{
  "arch": "vit",
  "model": "self-supervised image encoder",
  "dataset": "photos with spoken descriptions (Open Images, Localized Narratives)",
  "train_examples": 101725,
  "image_size": 32,
  "crop_scale_min": 0.4,
  "horizontal_flip": true,
  "translate": 0.12,
  "color_jitter": 0.6,
  "method": "moco_v3",
  "norm": "layernorm",
  "norm_position": "sandwich",
  "activation": "quick_gelu",
  "mlp_ratio": 6,
  "head_dim": 16,
  "fused_qkv": false,
  "bias": "all",
  "qk_norm": false,
  "parallel_block": false,
  "inner_norm": false,
  "patch_size": [4, 4],
  "conv_stem": false,
  "layers": 14,
  "width": 256,
  "positions": "learned",
  "pooling": "class_token",
  "projector_hidden": 1024,
  "projector_out": 128,
  "projector_hidden_layers": 2,
  "temperature": 0.3,
  "target_momentum": 0.99,
  "init": "xavier_uniform",
  "optimizer": "muon",
  "muon_scale": "spectral",
  "lr": 0.01,
  "momentum": 0.9,
  "nesterov": true,
  "orthogonalizer": "newton_schulz_5",
  "adamw_lr_other_params": 0.0022,
  "grad_clip": 5.0,
  "cautious_weight_decay": true,
  "steps": 12900,
  "batch_size": 64,
  "epochs": 8.1,
  "lr_schedule": "cosine_restarts",
  "final_lr_fraction": 0.05,
  "warmup_steps": 250,
  "weight_decay": 0.01,
  "adamw_weight_decay_other_params": 0.01
}
Rows from block 3, named by matrix and row number. Rows with one number belong to one neuron. Each number is 128 + 32 x the weight over the matrix's rms, rounded and kept within 0 to 255. All counts start at 0.
# fc1: MLP up (model.blocks.3.mlp.fc1.weight, 1536x256), inputs 192-255
# fc2: MLP down (model.blocks.3.mlp.fc2.weight, 256x1536, transposed), outputs 192-255
fc1.1441 [105 113 123 148 117 117 134 136 119 122 129 133 129 136 126 116 136 134 131 122 130 158 111 117 124  96 138 112 124 121 130 107 121 140  97 135 112 115 128 131 147 139 143 129 127 145 142 104 123 145 126 134 103 100 137 147 135 102 129  83 130 119 160 117]
fc1.1442 [143  82 125 103 143 105 126 104  74 169 149 130 146 135 131  96  82 100 145  93 117 130  94 122  76 144  96  88 137 119 160 130 148 111 131 157 186 155 114 124 133 113 145 152 149 108 166 223 146 103  75 110 163 105 107 168 107 147 164 125  96 135 155 120]
fc1.1443 [124   0 174 133 138 187 142 107  46 184 140 172 209 125 201 227 239 143 179 104   4  55 183  26 234 239 107 117  56 168 115  92 101 144  54 124 189 233 141  69  71 124 197 142  99  74 182  59  44  45 170 176  97 132 196  73 135  78 125 255 173 184   0 211]
fc1.1444 [135 172 100 102 133 154 137 108 147 139 143  81 164 124 145 152 158  76 117 105  72 149 159 141 108 145 132 151  89 133 114 129 113 116 106 172 159 150  84 164 130  80  81 138 166 153 138 138 108 127 126 138 111 134 133 166 118 147 133  66 110 111 120 137]
fc1.1445 [161 143 130 141 117 141 117 115 149 117 135 120  92 140 123 163 104 104 141 147 146  94 133  96 132 128 160 138 141  92 118 125 160  77 160 115 121 127 140 144 125 119 150 117 112 128 129 125 158 155 116 128 105 132 113 108 132 111 134 130 107  81 149 173]
fc1.1446 [ 98 126 148 111 136 156 107 116 144 130 124 139 145 115 128 116 107 156 118 133 129 136 114 151 141 105 134 111 141 114 135 137 144 124 100 164 139 125 134 136 133 157 144 108 154 119 146 125 123 144 147 124 118 140 130  97 120 131 111 127 127 125 137 130]
fc1.1447 [ 83 189  67 184 115 151 148 135 118 117  96 137  99  91  58  98 143 136 129 157 146 148 125 153 122 100 114 126  86 137 143 137 145 104 132 138  95 135 105 173 149 184 107 151 171 135  70 166 107 146 153  99 177 135 166  74 109 123 152 155 105 109  92 129]
fc1.1448 [144 167 122  83 114  90 145 112  85 137  93 200  80 113 149 151  60  82 118 180 152 132 130  90 159 167 134 152 125 183  70 168 137 142 128 132 131 141 133 117 110 176 122 180 180 183 111  56 134 131 105 191  35  93 163 165 157 103 133 152 150 139 103 160]
fc1.1449 [155 118 103 151  71 114 141 180 124 146 159 215 139  85 149 145 149  93 187 105  97 128 142 199 146 191 108 109 184 154 119 105 114  94 193  63 185 167 130 130 187  80  93 149 117 161 128  80  97 162 171 134 133  88  85 147 140  44 120  92 110 127 141 118]
fc1.1450 [114 155 129 150 107  76 134 159 121 137 137 105 106  79 101 145 146 133 113 136 136 137  99  93 114 139 169 114 118 136  92 124 118 119 128 153 131 116 135 164 113 138 145 140 115 130 135 151  92 120 107 128  97 119 109 149 135 114 111 120 141 128  98 111]
fc1.1451 [120 145 125 143 118  81 185 113 138 128 153  68  58  68 101  85 100 119 140 141 120 165 172 162 114  98  54 199 184 190  84 255  85  94 197 119 134 146 181 101   0 112  88 227 116 126 184  62 163 116 178 120 149 123  78 186  25 139 166 207 155  85 133 151]
fc1.1452 [116 174 119 160 117 127 166 147 151 164 136 116 148 177 120 104 100 131 177 141 142 145 160  65 124 131 179 107 133 160 149 166  84 114 106 134 134 126 157 135 122  76 114 115 105 123  98 140 143 175 162 115 132 135 143 187  86 171 116 147 148 152  65  50]
fc1.1453 [127 132 133 110 126 129 133 134 134 104 145 151 151 145 138 139 147 132 133 140 156 111 114 111 143 127 115 138 122 127 132 142 128 150 125 111 142 147 125 101 120 119 118 132 128  93 159 150 154 140 104 140 121 136 153 141 109 118  99 119 123 127 107 131]
fc1.1454 [128 133 167 115  79 153 151 149 159 124 147 124 146 142 149 154 147 132 126 100  69 116  62 151 167  67  85  94 132 134  83  80 125 122  80 138 130  73 134 187 146 119 159 135  57 133 148 149 100 154 143 194 207 108  65 106  90  81 155 146  65 131 160 126]
fc1.1455 [146 184 140  99 148 119  93 206 168 178  92 201 157 157 168  87 156 158 129 151  69  51 165 144  72  46 104 130 226 130 176 187 115 109 125 191  33 143 129 117 171  99 177 168 160 158  39 175 182 129 161 165 116 101 133 106 174 177 134  70 170 154 165 116]
fc1.1456 [104 140 158 109 167 123 105 142  98 163 151 143  87 143 154  97 100  91 163 168 146 103 122 121 110 103 174 133  87 147 144  98 136 142 138 189 140  93  85 132 131 166 118 111 130 109  67 120 147 115 109 143 164 175 113 143 122 113 170 134  49  93 145  98]
fc1.1457 [ 24 158 153 165 198 173 176 148 131  80 100  84  93 162  61  72 189  98 126  96  83 151 141 180  68  47 171 101 132  63 101  75 212  78 120 226 159 157  42 150 100 123 123 139 147 152 136  57 204 113 134 248 152 159 130 126 160 228 214  98 129 159  37 164]
fc1.1458 [126 167 105  88 141 123 130 154  94 120 161 140 114 104 108 121  72 140 123 127 113 107 153  83 123 151 163 102 116 154 116  72 130 152 139 170  78 135 191  93 124  91 147  87 155 125 138 105  91 180  91 116 124 123 102  93 166 147 105 139 141 144  96 138]
fc1.1459 [204 144 173 121 109 108 146 138 119 162 174 134 125 103 116  55 180 123 126 189 120 115  83 135 131 225 125 117 137 206 144  97  97  76 149 141 112 148 112 166 113 121 174 113 130  98 151 124 147 129 169 141 127 116 114  87 100 120 128 105  96 141 177 124]
fc1.1460 [162  79 141 102 128 174 120 112 111 125 149 153 105 107 146 156 124 172  55 204 153 124 239 120 145 101 158 155 174  83 134  87 138  99 126 184 117 147 180 156 142 136 160  72 131 115 160 166 140 123 132  34 107 186 130 113 169 156  87 135  96 120  77  82]
fc1.1461 [127 108 116 130 145 133 132 132 126 133 122 116 127 141 130 131 128 133 130 122 130 124 123 117 106 120 129 137 139 137 132 123 129 127 127 131 133 123 118 132 140 128 130 135 123 126 148 138 112 127 133 114 134 120 128 124 138 121 122 140 119 133 115 118]
fc1.1462 [112 110 145 105 123 135 130 135 114 109 143 128 107 146 125 113 130 102 134 152 145 136 134 132 125 155 131 142 130 138 139 118 107 113 121 108 150 109 145 138 142 126 114 126 148 126 128 164 110 118 112 130 112 159 141 121 150 124 134 135 133 119 124 107]
fc1.1463 [144 112 156 172 128 123 140 110 108 130 127 158 124 101 135 186 194 132 177 137 142 132 142 200 137  99 111 152 132  75 165  76 117 100 107 181 119 151  95 180 131 123  88 161 128  49 110 153  98 116 167 193 138 115 151 123 150 142  92 123 140 136 131 117]
fc2.1441 [176 113 148 176 161 136 141 165 166 167 154  89 140 103 164  98  97  82 140  87  84 125 150 135 167  71  88 123 168  92 167 127  94 138 149 135  93 113 117  89  95 146 104  95  85 121 136  86 108 109  98  96 113 160 113 150 123  89 135 117  97 102 140 104]
fc2.1442 [146  89  99 171  81 127  87 118 125  84  92 129 124 108 142 123 181 200 144 102 132  53 184 160 155  80 149 152 120 155 135 135  82 148 152  76  89  84 113 181 133 140 102 128 130 126 125  49  78 141 174 139 115 120 171 119 146 118  77 140 157 102  58 117]
fc2.1443 [170 217 113 102 133 159 118 140 161  70 119  58 170 152 128 161  96   0 118 190 152 132 133 207  89 138 210 168  98 164  66 144 190  75  99 149 170  97  78 138 108 175 174 204 119 254 128 161  82 175  77 137 121 255  90 255 113 199 255  39 111  52 137  41]
fc2.1444 [ 91 142 138 159 193 127  91  99  99 160 149 113  86  93 113 119 153 156 148 156 144 155  95 115 105  88 143 123 172 106 106 142 114 152 149 132  81  87 117 132 120 143 201 109  59 108 170 111 131 106  97 149 137 110 154 117 120 131  85 146 154 134 109 108]
fc2.1445 [ 73 101 148 173 118 157 146 142 108 164  83 121 160 103 163  98 136 138 115  91 130 161 115 168  98 106  97  82 110 138 155 122 126 185 136 118 116 112 166  96  97 141  94 159  94  86 145 130  75 141  86 142 143 128 175 135 116 109 134 113 108 192 115 108]
fc2.1446 [154 155  96 175 124 161 104 149 157 166 122 152 173 133 147 127 136 171  96 149 163 155  91 153 112 117 165 184 116 178 164  88 137 161 125  96 133  90  88 100 121 156 148 127  94  91 118 151 125 130 150 102 119 161 171 123 172 121 152  99 160 167 139  98]
fc2.1447 [171 110 189 150 134  71 146  94 142 124 190 118 137 143 157 160  85 139 140 143 100 105 127 121 138 116 125 100 151 185 153 137 143 121 123 105  66 101 137 191  88 100  98 150 107 121 116 141 171 153 169  78  83 139  93 174  77 145  89 149 140 160 105 144]
fc2.1448 [108  90 190 141 156 119 150 118 181 160 148  64 157 187  93 122 149 107 106 140 108  97 179 167  77 126 125 116 197  49 158 119 155  89  98 113 114 184 126 155  37 100 134  89  94 132 167 132 151  94 112  92 144 146 105 113 149 175  88 158  87 142 155 118]
fc2.1449 [108  76 157 117 158 115 106 149 172 173  97  76  97 148  58 124 118 148  83 163 132 113 149 163 138  76 113 136  76 126  86 129 121 154  82 202 131 149 115 104 122 161 164 130 122  80 127 197 128 135 122  82 129 107 142 133 118 149 126 150 157 128 101 106]
fc2.1450 [150 119 101 145  86 156 165 171 103  98 158 128 121 177 110  85 131 113 159 145 115 129 126  92 153 110 116 171  92 130 140 117 147 165 110 145 174 114  98 141 123 102  85 125 145 156 107 161 128 171 173 127  97  94 159 119  95 130 134  90  92 143  84 164]
fc2.1451 [ 95  43 138 167  97  79  71 150 134  70 107 193 201 140 103 120 143 192  94  56 120  97 123 152 149 171 208  92 130 110 104  71 111 131 168 177  89 161  47 158 135 120  74 124 135 128 131  80 162 129 188 101 177 143  60 186 139  58  83 110  72 127  69 134]
fc2.1452 [149 104 135 130 155 147  77 114 161 118 114 148 110  73 118 146 142 111 101 129 128 101 111 206 110 130 102 143 142 126 123 130 138  98 107 149 121 104  83 139 168 168 139 127 161 110 140 122 148  86 148 121 107 117 133  72 150  63 125 143 113 122 165 229]
fc2.1453 [ 82 107  93 152 106 153 122 161  80 105 154  72 148  94 155 118 166 133 137 156 119  90 160 132  79 151  98 118 114 132 167 155  98  95 177 100 140  93 143 113 153 149 126  80 166 172  78 173 106 148 147 167  90  89  82 144 154 177 109 104  99 107 138 131]
fc2.1454 [157  83 128 126 148 107 113 122  95 124 123 111 148  94 130  73  87 155 114 123 147 149 166 112  38 167 144 134 136  85 165 123 111 177 203 106 117 194 143 123 127 145  85 136 117 138  94 138 129 166 118 143  70 155 122 131 136 127 132 138 166 117 125 160]
fc2.1455 [156  37  73  99 143 171 130 209  67 122 126  89 178 201 138 112  42 139 112  51 170  99 193 126 116  66 131 135 101  92  45  86 130  88  83 124 137 154 106 195  79 225  88 171  77 119 128 126 138 126 125 119 146 131 122 114 147 123 140  70 121 122 187  30]
fc2.1456 [180 145  87 126 137 133 172  91 145 127 108 157 129 150 194 155  90 168  97 159 160 123  64 173 137 104  70 113 181 105 102 181 134 139 129  76 137 174 113  91 176 122 169  96  81  88 170 144 124 154 165 158 147 195 164 128 126 151 150  72 137 117 100 155]
fc2.1457 [122  87 177  67 139 102  89  74 165 180 151 116  89 107 141  95  70  71  92 170 118 121 177  95 145 166 152  71 136 178  91 139 119 111 162  97 110 110 207 108 104 175  69 191 143 167 130 121 122 174 135 103  92 160  74 137  84 142 145 119 144 203 185 157]
fc2.1458 [124 117 158 130 122 130 119  96 118 102 112 168 106  90 114 162 174  78 118 144 116 132 101  90  99 146  77 105 102 166 150 142 139 148  97  87 158 144 102  97 102  91 111 134 127 138 117 152 136 126  78 167 133 117 138 118 154 117 136  88 129 114 142 105]
fc2.1459 [137  68  86 142 162 169  40 243 153  86  91 125 158 113 104  90 102  93 180 121 129  67 119  97  99 158 204 167 107 111  89 169 130 154 122 126 156 172 150 106 152  89 127 105 127  90 119 136 129 134 134 136  98 102 148 151 167 143 166 118 159 175 120 161]
fc2.1460 [173 150 144 147 107  99 154 153 107 146 191 146  69 115 191  82 110  83 159 123 141 158  54  84 110 169 158 130 124 159 169 118 139 189 134 152 152 177 111  95 103  82 144 130 183 121 139 172  66 125  88 162 106  89 154 104  43 165 136 117 179 157  82 100]
fc2.1461 [106  88 103 100 101 139 162 107 159 121  88 106 110 166  92 103 175  83 139 150 150 123 142 146 110 119 155  94 153 135 139 121 114 161 165 151 130 108 128 113 148 175 134  93 150 119 108 121 132 153 165 163 135 123 106  94  85 125 138  84 163 150 113 156]
fc2.1462 [123 124 108 170 172 124 109 156 157 153 147 105 165  86 142 155 138 165 125 137 130 101 153  86  91 121 103 127 140 112 103 109 172 173 146 113 100 164 112  99 101 123 164 107 130 124 133 169 163 135 171 123 160 129 159 106  82 152 115 139 133 105 141 162]
fc2.1463 [ 70 115 106  89 155 123 182 134 119 106  67 158 119 131 106  93  52  68 139  93  78 123  74  86 135 185 114  99  80 149  45 109 140 195 143  84  89 140 182 111  86 133 166  70  83 186 109  81 152  84  61 153 136 156  40 143 126 115 104 193 146  52 161 154]