{
  "head_dim": 16,
  "fused_qkv": false,
  "qk_norm": false,
  "inner_norm": false,
  "layers": 14,
  "projector_out": 128,
  "temperature": 0.3,
  "target_momentum": 0.99,
  "orthogonalizer": "newton_schulz_5",
  "final_lr_fraction": 0.05,
  "warmup_steps": 250
}
Rows from block 4, named by matrix and row number. Rows with one number belong to one neuron. Each number is 500 + 40 x the weight over its row's rms, rounded and kept within 0 to 999. All counts start at 0. Numbers have three digits each. After the name is the row's rms in percent of the matrix's.
# fc1: MLP up (model.blocks.4.mlp.fc1.weight, 1536x256), inputs 0-85
# fc2: MLP down (model.blocks.4.mlp.fc2.weight, 256x1536, transposed), outputs 0-85
fc1.612 113:517488461465512489541454481504517466493454533467525536455558531472507574535473532498501429464504452613423509484574508492517497518523568508483516485485546503641473500526518472504460478502437442551527526520469520486464477567531562552555493527514559566509558579
fc1.613 088:527562487460533456494533495436442546578506514495455445445440518459506473522521457539521543497448574510562475516522535553469517559501530408460448523528468521495552464501479444491508447519495505430581569502544461603455543504504483560440532444502503528512520495
fc1.614 122:463479512506538444466495442442487450475475512507551522502609457384511454548490526540508538437514517502529470537530541521468607584453478502539478476426460502433569518543494535544500509500485456426528530472486469519433492524528514501538489467540548491460531532
fc1.615 149:441556531467467563427503504496493486476467464460536500496475533498549527488495478541423479511494516510589523494491521504506499489525530535513527523406420493509518438505544456442608493512491538484442539611485541466527471517500489469464538496553460518557529521
fc1.616 073:469541498548543493562525495541371515477524459554449526532486454512383473544512484494491480420523518504517554418484458532508563476513515527435518529530490554542494453551503502481488438538524604498476530559503486517465451521496566441453505521529486461564526482
fc1.617 079:571460462505576506502495494545477474468492524602434515506485527522539467432461593453454526507473469566478557494489526519518498482487478544459487500522501493473488473523538524494556430480500481466475513550491478531462484470524494478543512502416447527471479498
fc1.618 112:515479473466442510578453453517513457528496488561521466514431523541485523508452575498400470503492479573535485489503516488479471532607530491573487537538547472526461402620527432487424492433426474536482496547519485550442443472478491448555472456443472485545487499
fc1.619 114:459443551497519528532526491533546470502451521459504531477494496502584500521507536509454547436547455546524517497474483485470491432505509479541529586506482558490536457462455492498485425428477566509459556555506475436499467459510513511427502505544485482476488574
fc1.620 084:478515513545550502540493534480525514443510450514437579567553539509476521451419491493490450570508446474466502485536561551451553466492459499554540515505516503555433521503454504563452531397449523453534496550476552459480497497466510444553410478558494462523486469
fc1.621 114:476459515459591559534511424480474441501395478486440449538478558507494439450513539509536468529475488513595516531521590523468517480475467466517519552518473501424523458515499445449518556477543489589519480533521518503457482490542458515435518493473448474485524457
fc1.622 136:529495502494504450463468467477491498529467544516493551495473557532498490448411569497485524479511516498497550523457503493495439554508448439538480513500524468522499535452541542449520479513472481498475486510525497440429480485504537520493498512475429554481514479
fc1.623 032:500519482481498560501474437389424513500478577459438470509500474482562538519481495448518531513543592469491456497543528464508512585488516452519504470494501426502506505519515562514527519487477469511504478487504507593461505562494478500510536438536501519479549524
fc1.624 024:489481479523515544500393543457511503467506558403437514526514541533556553500420511466492515450512483542560527424436546463494566465472501514434456445506494529475524475532509485567433516526449510520476488560485432512465519459534527525440504472533589487557513538
fc1.625 067:461479528480475522482524568532566483490482497449550477420459502512527482490535484548469471521582495534525490531427479493490592489509521452529541478514466488467494534436491541444511474472504528526515449497535566434516552576584515530515611484489547501488552497
fc1.626 025:500488526537531578517476447527468459494416419569454500546496566483568513514475550480444447493445428482479513504487529497529519461526514549517528438561533524509450535488480401542481449460441478515480487438531467544565490450483460484550469454509497543501519504
fc1.627 058:554534520491576514517459552435475580467480496497472472504480475543539530550453553538508549470486509470537493519493456475517475499476526490452461401499562496456495539533498439435479501481513548488511545478505458546490431548491425479542497534538584500496390457
fc1.628 149:508559460492472495525466454520549520493436463591447423462489458510498469519524499495463497445433531522491475539527520553511484573482450561504533533571525566459495516499553524534441508523417516448442476576471519479504458581457575560550506510392557483515556537
fc1.629 065:523470459506476593506489493479544531462447505539514565429519482554510469495518487494591534525494443489460488466486479491531449483488496536432504499492576533513480534534492526469518513521522493586569492479442487549523462511526529462500510570492403501536474394
fc1.630 062:552427505447488526533478465503451504546532442497490523498524488573565495478500539469503493546509473494548543502481512534425519467553513456490600507500469505565469520480451468452502526476519591526540468539517519498481515539426484439601491529456515504489479510
fc1.669 115:505476445546531425481442517457467464478469489517453516519513429529517484444445528557569544556537533454502536489509494536467497435479529487505474431479524522511487501490562552520500481549460529539530525454537508481399403462526471566550502446482444554535483466
fc1.670 026:548433418502520462472504510528527475515466484570551580481472459482506400516473486520524457504479487481463461489444530481414558449452505550538451415561493526499527469440529516548515495540479532538518527567531465504529546525565498486555472535506490490451510580
fc1.671 072:457544421544549486450440493509578474468514512480463518459564606515502449523508493489465476595482515557532439473499496473510524457422442534490479524535540437519472485494472580477503450527527498563555451533522493471471507479478418496527535545481543469476500506
fc1.672 116:558477465526508486489500431455539515493475504504589542534472442543483503465569479433475567522519479546526467479470540457516472538468584392537559561486458564506507464494491505456425451489522542426474455524524498463427439520464456485434541486489548415521524499
fc1.673 101:550582479520491424543536460490525516551394511446479473453510483483559511534491517506519525478512559473401456535500500499494423540458460448463566511517452481550574483586488522550529470439461530456485538516482488462495522484467580498462570496505527598500502450
fc1.674 053:570528524520491493419496470519552465553441433515489474517441483464496453490594473500503466512578496467413578494451506508575563443599560551528455524486485456480437531448505490497482479610508607518472538517497529542515492500496496514468552466505515433492492425
fc1.675 105:558471552466473552496485556459469468552578433464502452457533531532549490497482420494488482559499501509500465451446460460504505544531490436473496579477527513542442598462510500528472493563479525459582490594528529507595434418520450540545476494553449463485470517
fc1.676 057:626492515540568503464495556513509509499435527499540510472512567497594418476489503488525553486450545538527500429545505541501477526495503590560495437476540513550446497468462482408479454505557498509441510503452545477511509495455568542497481554464527451477475529
fc1.677 024:506486535425502448466407541451540484450458441498557511443491452515583473530502514533437552451519549534539547568498581457512540517489569503477521506511451547423538520532473551508481495430551478505521514527474526545549474428509498491554587560528500486526411557
fc1.678 111:574501454503508472479502470563531526430474455472553560460430477544540542545513500468458475539449562461537558480466444544548454487560569418426478494492525533578499481514524537497583585477436490538538449566541540505468473509484471446466549445535510477443457536
fc1.679 103:439414478484495599471529513463586514444525539448494502450435531513400506525507474518538575516475505505470480555524468541488489476508522471538534530487491469534466432476438439513546514544509511423534453514440529483508546476480494565487468469510413535465501470
fc1.680 117:535560481555476494410478521465503501528500489494528503538500484577501464459544478482552560509492477471468444534438485497529602584428469547550527480495471424493475413517514559512467586498510498527482427552502505497526440477545505468495477469513455508493501504
fc1.681 112:498448473452471558473474490513521506559537538545514479461497549534467517540518430524491555481588485499528523486469544496509468461546451577500489535536499544443543504529541504423477487502448460518469490491445424457584471476551567529512593462459568484486487400
fc1.682 140:506505524474474522499505544439527497420402564511500523542538519443543510549528478438541555483522504616473489504552500579529463391555486493493484490540557435524468470453510508486380519423613549498494472515517534424530510456541503529511519460553520490467515460
fc1.683 115:516579466481531467550515434527480502486468509480515531459462504512465440518496513472491557422503525450492433468523420477457437553448518546486424453521493507458517476548511394463465465563542519556546439465519547476560513547482529496518511534528510471524521541
fc1.684 041:510577533476502497520439539472478502477502508388497546558492497517452552456466528489478578436484563446556480456547511467512437502501464523552551526490473508519445513578479494500487498518550453506430484536587576504451463501532475428527524497481576541508554452
fc1.685 111:493476552473516565453563389476463627481542509592485496492467531517477525459482460529482505442471469487561480523482496529528540503547462553455553554484442493499506495486490512495511468535567462529580551469509471478549493497526505529561420568472478448535472481
fc2.612 110:465530560532482556493493473497445538511549455550469463550449449536494455505526475483510514558484552477589489526421499496509522498499432510544524555536435497383537490467479474452491549488538535469459508524531460453530502404488500383482507473469446443474497448
fc2.613 097:514500566553525549530490475538510507432505454512502530553506527556484450474539458463430470498495459525514640499468473479558512507503502534552556487475494510557441527581548514498507531552476516502441467451493482450490447482477532490468491546515511450445446481
fc2.614 115:519485482513452499528490549554471543539473463606495500474457489572527522501445482520488549525454448440486532477430443550561404435496522494418510498529447492522496504464531509467495615459488549545466433552515502461522508500473491464461528438531487530549482472
fc2.615 127:495472522533506484569496561536461531566456460451456493532538515482492522504491421491485553453485506521513591498552502535534515511451513461512499436484562490547489531579500470506484426505553490548525464496465565533579460521555401522489558420505470472468468535
fc2.616 086:511508561532544562441527542464515518527427441518482486480524468426532517457588543522541461556500471512554459425479568484488500534554526567548459514485427507511531446535516511531500577526439420602516429499479478493476562484445460540560460521485544492489431542
fc2.617 082:443515527480542454432512459514535470492480517500435529475455548535452540545522468514470540487549455480445510482593511443532530548452521487456536456552533538506490513492496529554506482451464521564544543501469507478570557398554563487453453558460574539542566487
fc2.618 104:481503552544520506444530520486481538500538462460478536478539447452474462544471449525601522550525576499497520496490432461521588442441445472459554464487502531477489558385542499526543512567592492414487491481496563456530548513567503513461553521577499507449526465
fc2.619 111:592481489417475484458456459497440528513516549560500471531453528485475532568498494527535420557470536480518510494506560521554520506494510522439507483555489408555502513506522475497420579520470469492505469493434502505530514473507517496542535511448554512558493434
fc2.620 089:539560453434450527486518546532494510561541511517539453458535502507538464501537501472534529470531489497555504568524429438556446521546512484440449479446443526510527509479462472505504466498590458473447502460457441490495560480472467459435551524458445546415513523
fc2.621 114:493527507565475457473533516528503496529567537510500492467505448446571493495470445469531550485498479430494464544540387516513510469474476550462542478497497485495451505508425528494499422514443478421507510532473564512452512528474499484510526426515536525506470545
fc2.622 118:415530490489457459581458458541572526423529470530499482560526507538468531506530522504484465476471455495567543504493478529414527524573527485567496437547536544442497567556423511506470489581482525477509530425491510500569503485489512550555568489453474441451457454
fc2.623 077:564526529558491471492440453526476472466575440511536502500526464534530541465468533495464511503431564435528498496489495495490554512487517444534465488498535493541480450553505474515429474523503495559459458538538428508509521501450570495445440525531542562494460443
fc2.624 077:509566549493531450551531489447509534520455491482523513563457452497537454510552468522539514475529535490438472546462475465448464481478447494451546535509436452447496513484442558511561544452552561551535454495562528469438442454541525512520466565428468443526442467
fc2.625 085:565453511493483456525529466478546497557491449468443456463505447547488458440448475535443488444524563564557569479443537481490539561547455521550508564581457475514537448467511464517527501551421495534465465467540490573420479448477498460521459475480587543538526559
fc2.626 080:450474547498464456530445488519443527506463523529555460530496540493567573527536558556509444528503515440458497562525494455528557507527568564494537423558475479476436481509503433566549488492501460508540536519441443503552508432475489553564438553553509520528493476
fc2.627 080:443545490549437471540468441536460560518523511454520520513450485474568497468540507430564455451509520504459489563519550517464537511484478467569573585566502515510551458468463505507528486491457498473526440439544502534450533505538555555508433471448462577547523459
fc2.628 133:542469523465567498439486444439492531483475536451544558515540510494433539437593557399464429572518553510498503479418448481491455491512484602582503484526482448481533498488491548542437557497488527473453443502546459536504517482521530458425479511484430447510477470
fc2.629 081:524533472467482513556501451541545498565522528465510469492548517466494496568474552425578527530472499445531432465541495555543465476453452486519445464542531440568566470560530469558452476536470493465542529453580517495535497421519499526475506564509499552455541550
fc2.630 083:481533467539451481505518545460504532454536499569554479530503559441544549494481530443406534546507548464463515478499529433525486447457503553498469483421508458508573465516552559562499461536561447487470438506500473535546462511496461521527436455572478442484457490
fc2.669 107:501459510541434481513470461454560475464517499432529491474509531494452532448498464547515549512476467511523478584526519479495542509464440579477477524526469533552531497482451442447510498447511536583515468420442453569533511484503518450486505493464587446509515502
fc2.670 081:568518461444521450460526437498465546566505565451474510478522448474516433445459574505465472538447561560436528446446459440426524492434539551453482497491571489526512550451556446524460454524544438541502440554456534540519539475556557500508518485564445471449537489
fc2.671 085:511502543517524401529530545481489479556493554487481476539513430460517558462527483510554541510517504458434563528513443539495427569449534441510473510470490542509500532526513452484412518567479508452558562477470548524477553465565542534457466439491521527518473516
fc2.672 110:440464562428509504422446553537489474529501488506451484480493499435499471560438596553486428510500515504485478526459472554529545506508494630470436475496503389538520515516495477479556586462492417565523528512468504529560572486543501576518497511519423561513474491
fc2.673 098:449480556487497586472454510497441492453558466549505488520484564507480548454506474522469490496486418584554512471478493495490575488561544519525458480464481476486458531467571519413403533556515464469523500500505458553490474503537443447535419508497487392529504536
fc2.674 078:463548458490505471489567470553433561471541487555435495518433530492474532462480492563471548510551495506473528512563512536527562501494509512552525456473533473475565551430463456458456490484559464563577525452462500483415557429547486487437549439450490524433525573
fc2.675 092:493549471446483538529507475470483413561454524505470479491495452476466505458506564480433508528430494496457486487491502422453486453516479514528554458536588492522570458512514413457522563461511426428458475488418472522512418520571477458477558538523553526518575464
fc2.676 080:451468550446529573494470433520459468515539454513543462475547490500491562548529498463538452479498531536564510572475512553491475528553463443456461562525525497545500475476554549570508545523443462467543497503457437540507494536484541432445533520538471563473532503
fc2.677 078:546550487548491503475492520523458466438552432485565473492566458531494477508489536560468531442429547560519550460546527442497522431511568521453482561506469511473464532448450528455555525457513496444528544537545489503573441505557564457543497489473531498478478466
fc2.678 108:413532538502505470534542525513503493549456568531477462525568455444514473484533506540471513497522524577475456529549515457476562483510418518541525518481453413443536503487509452439428487512570467477455585505424485477515549468512566570520476538472523467508466503
fc2.679 102:525537430443483534516488502450458556534516503494514566425519469503561537580493499519523547525567499567540518464479475434501491532455497513519445449538476451537483517532555546554483437520494539498519531455513442495518501440524493482572580523464492478492505532
fc2.680 110:501467436478542542527424497571449484486458409476485510500546491461483526515464535541471470491536560499534523463547474506480414534528503464487507491487516553526531527497478510481574431544556481451493545415477490518552519533519493484500429489499485415439548531
fc2.681 107:514508521511498422536489498465489516474469439442478534517455473471525440506501573531537466528388507529501500483492431473484517522510566441519514502543475427544481528478461498521473552531531503510549460558510540524467563464427454454538488573571433463479523580
fc2.682 128:529502534514508547477542504452533460556523538503455526527406480508496505464573518525554474522507515491512503439511469470501465598388502488446516565479467504478514534540421523496553531561511488475495489493508550580452525497452560493456404498543529456496531512
fc2.683 110:480457568521502506463429562442480466483553483456467476508521479541505558480463481519487525591495480566450509480499560456547504429504502501507505543476451535565459546549509573478479566465441481475514579519475509536463533467563543509402526475474537403461471510
fc2.684 079:524466538544429534521460466585453470563440518505480536500540516439510522530543450549449520545503485470468580484559411550429539501563457545552456527548576550465527440468508521511499501526555557490576556492481441491474493486471455576536442501455486513558458558
fc2.685 111:470534456473529458570490461482516474516445539504462464540472539523474563511565458446482560451518534490549478558481524522509496564454557506533448509429482479449537455537417479500485507480409567531528464499549457576426511488504486495539528540496561527500565542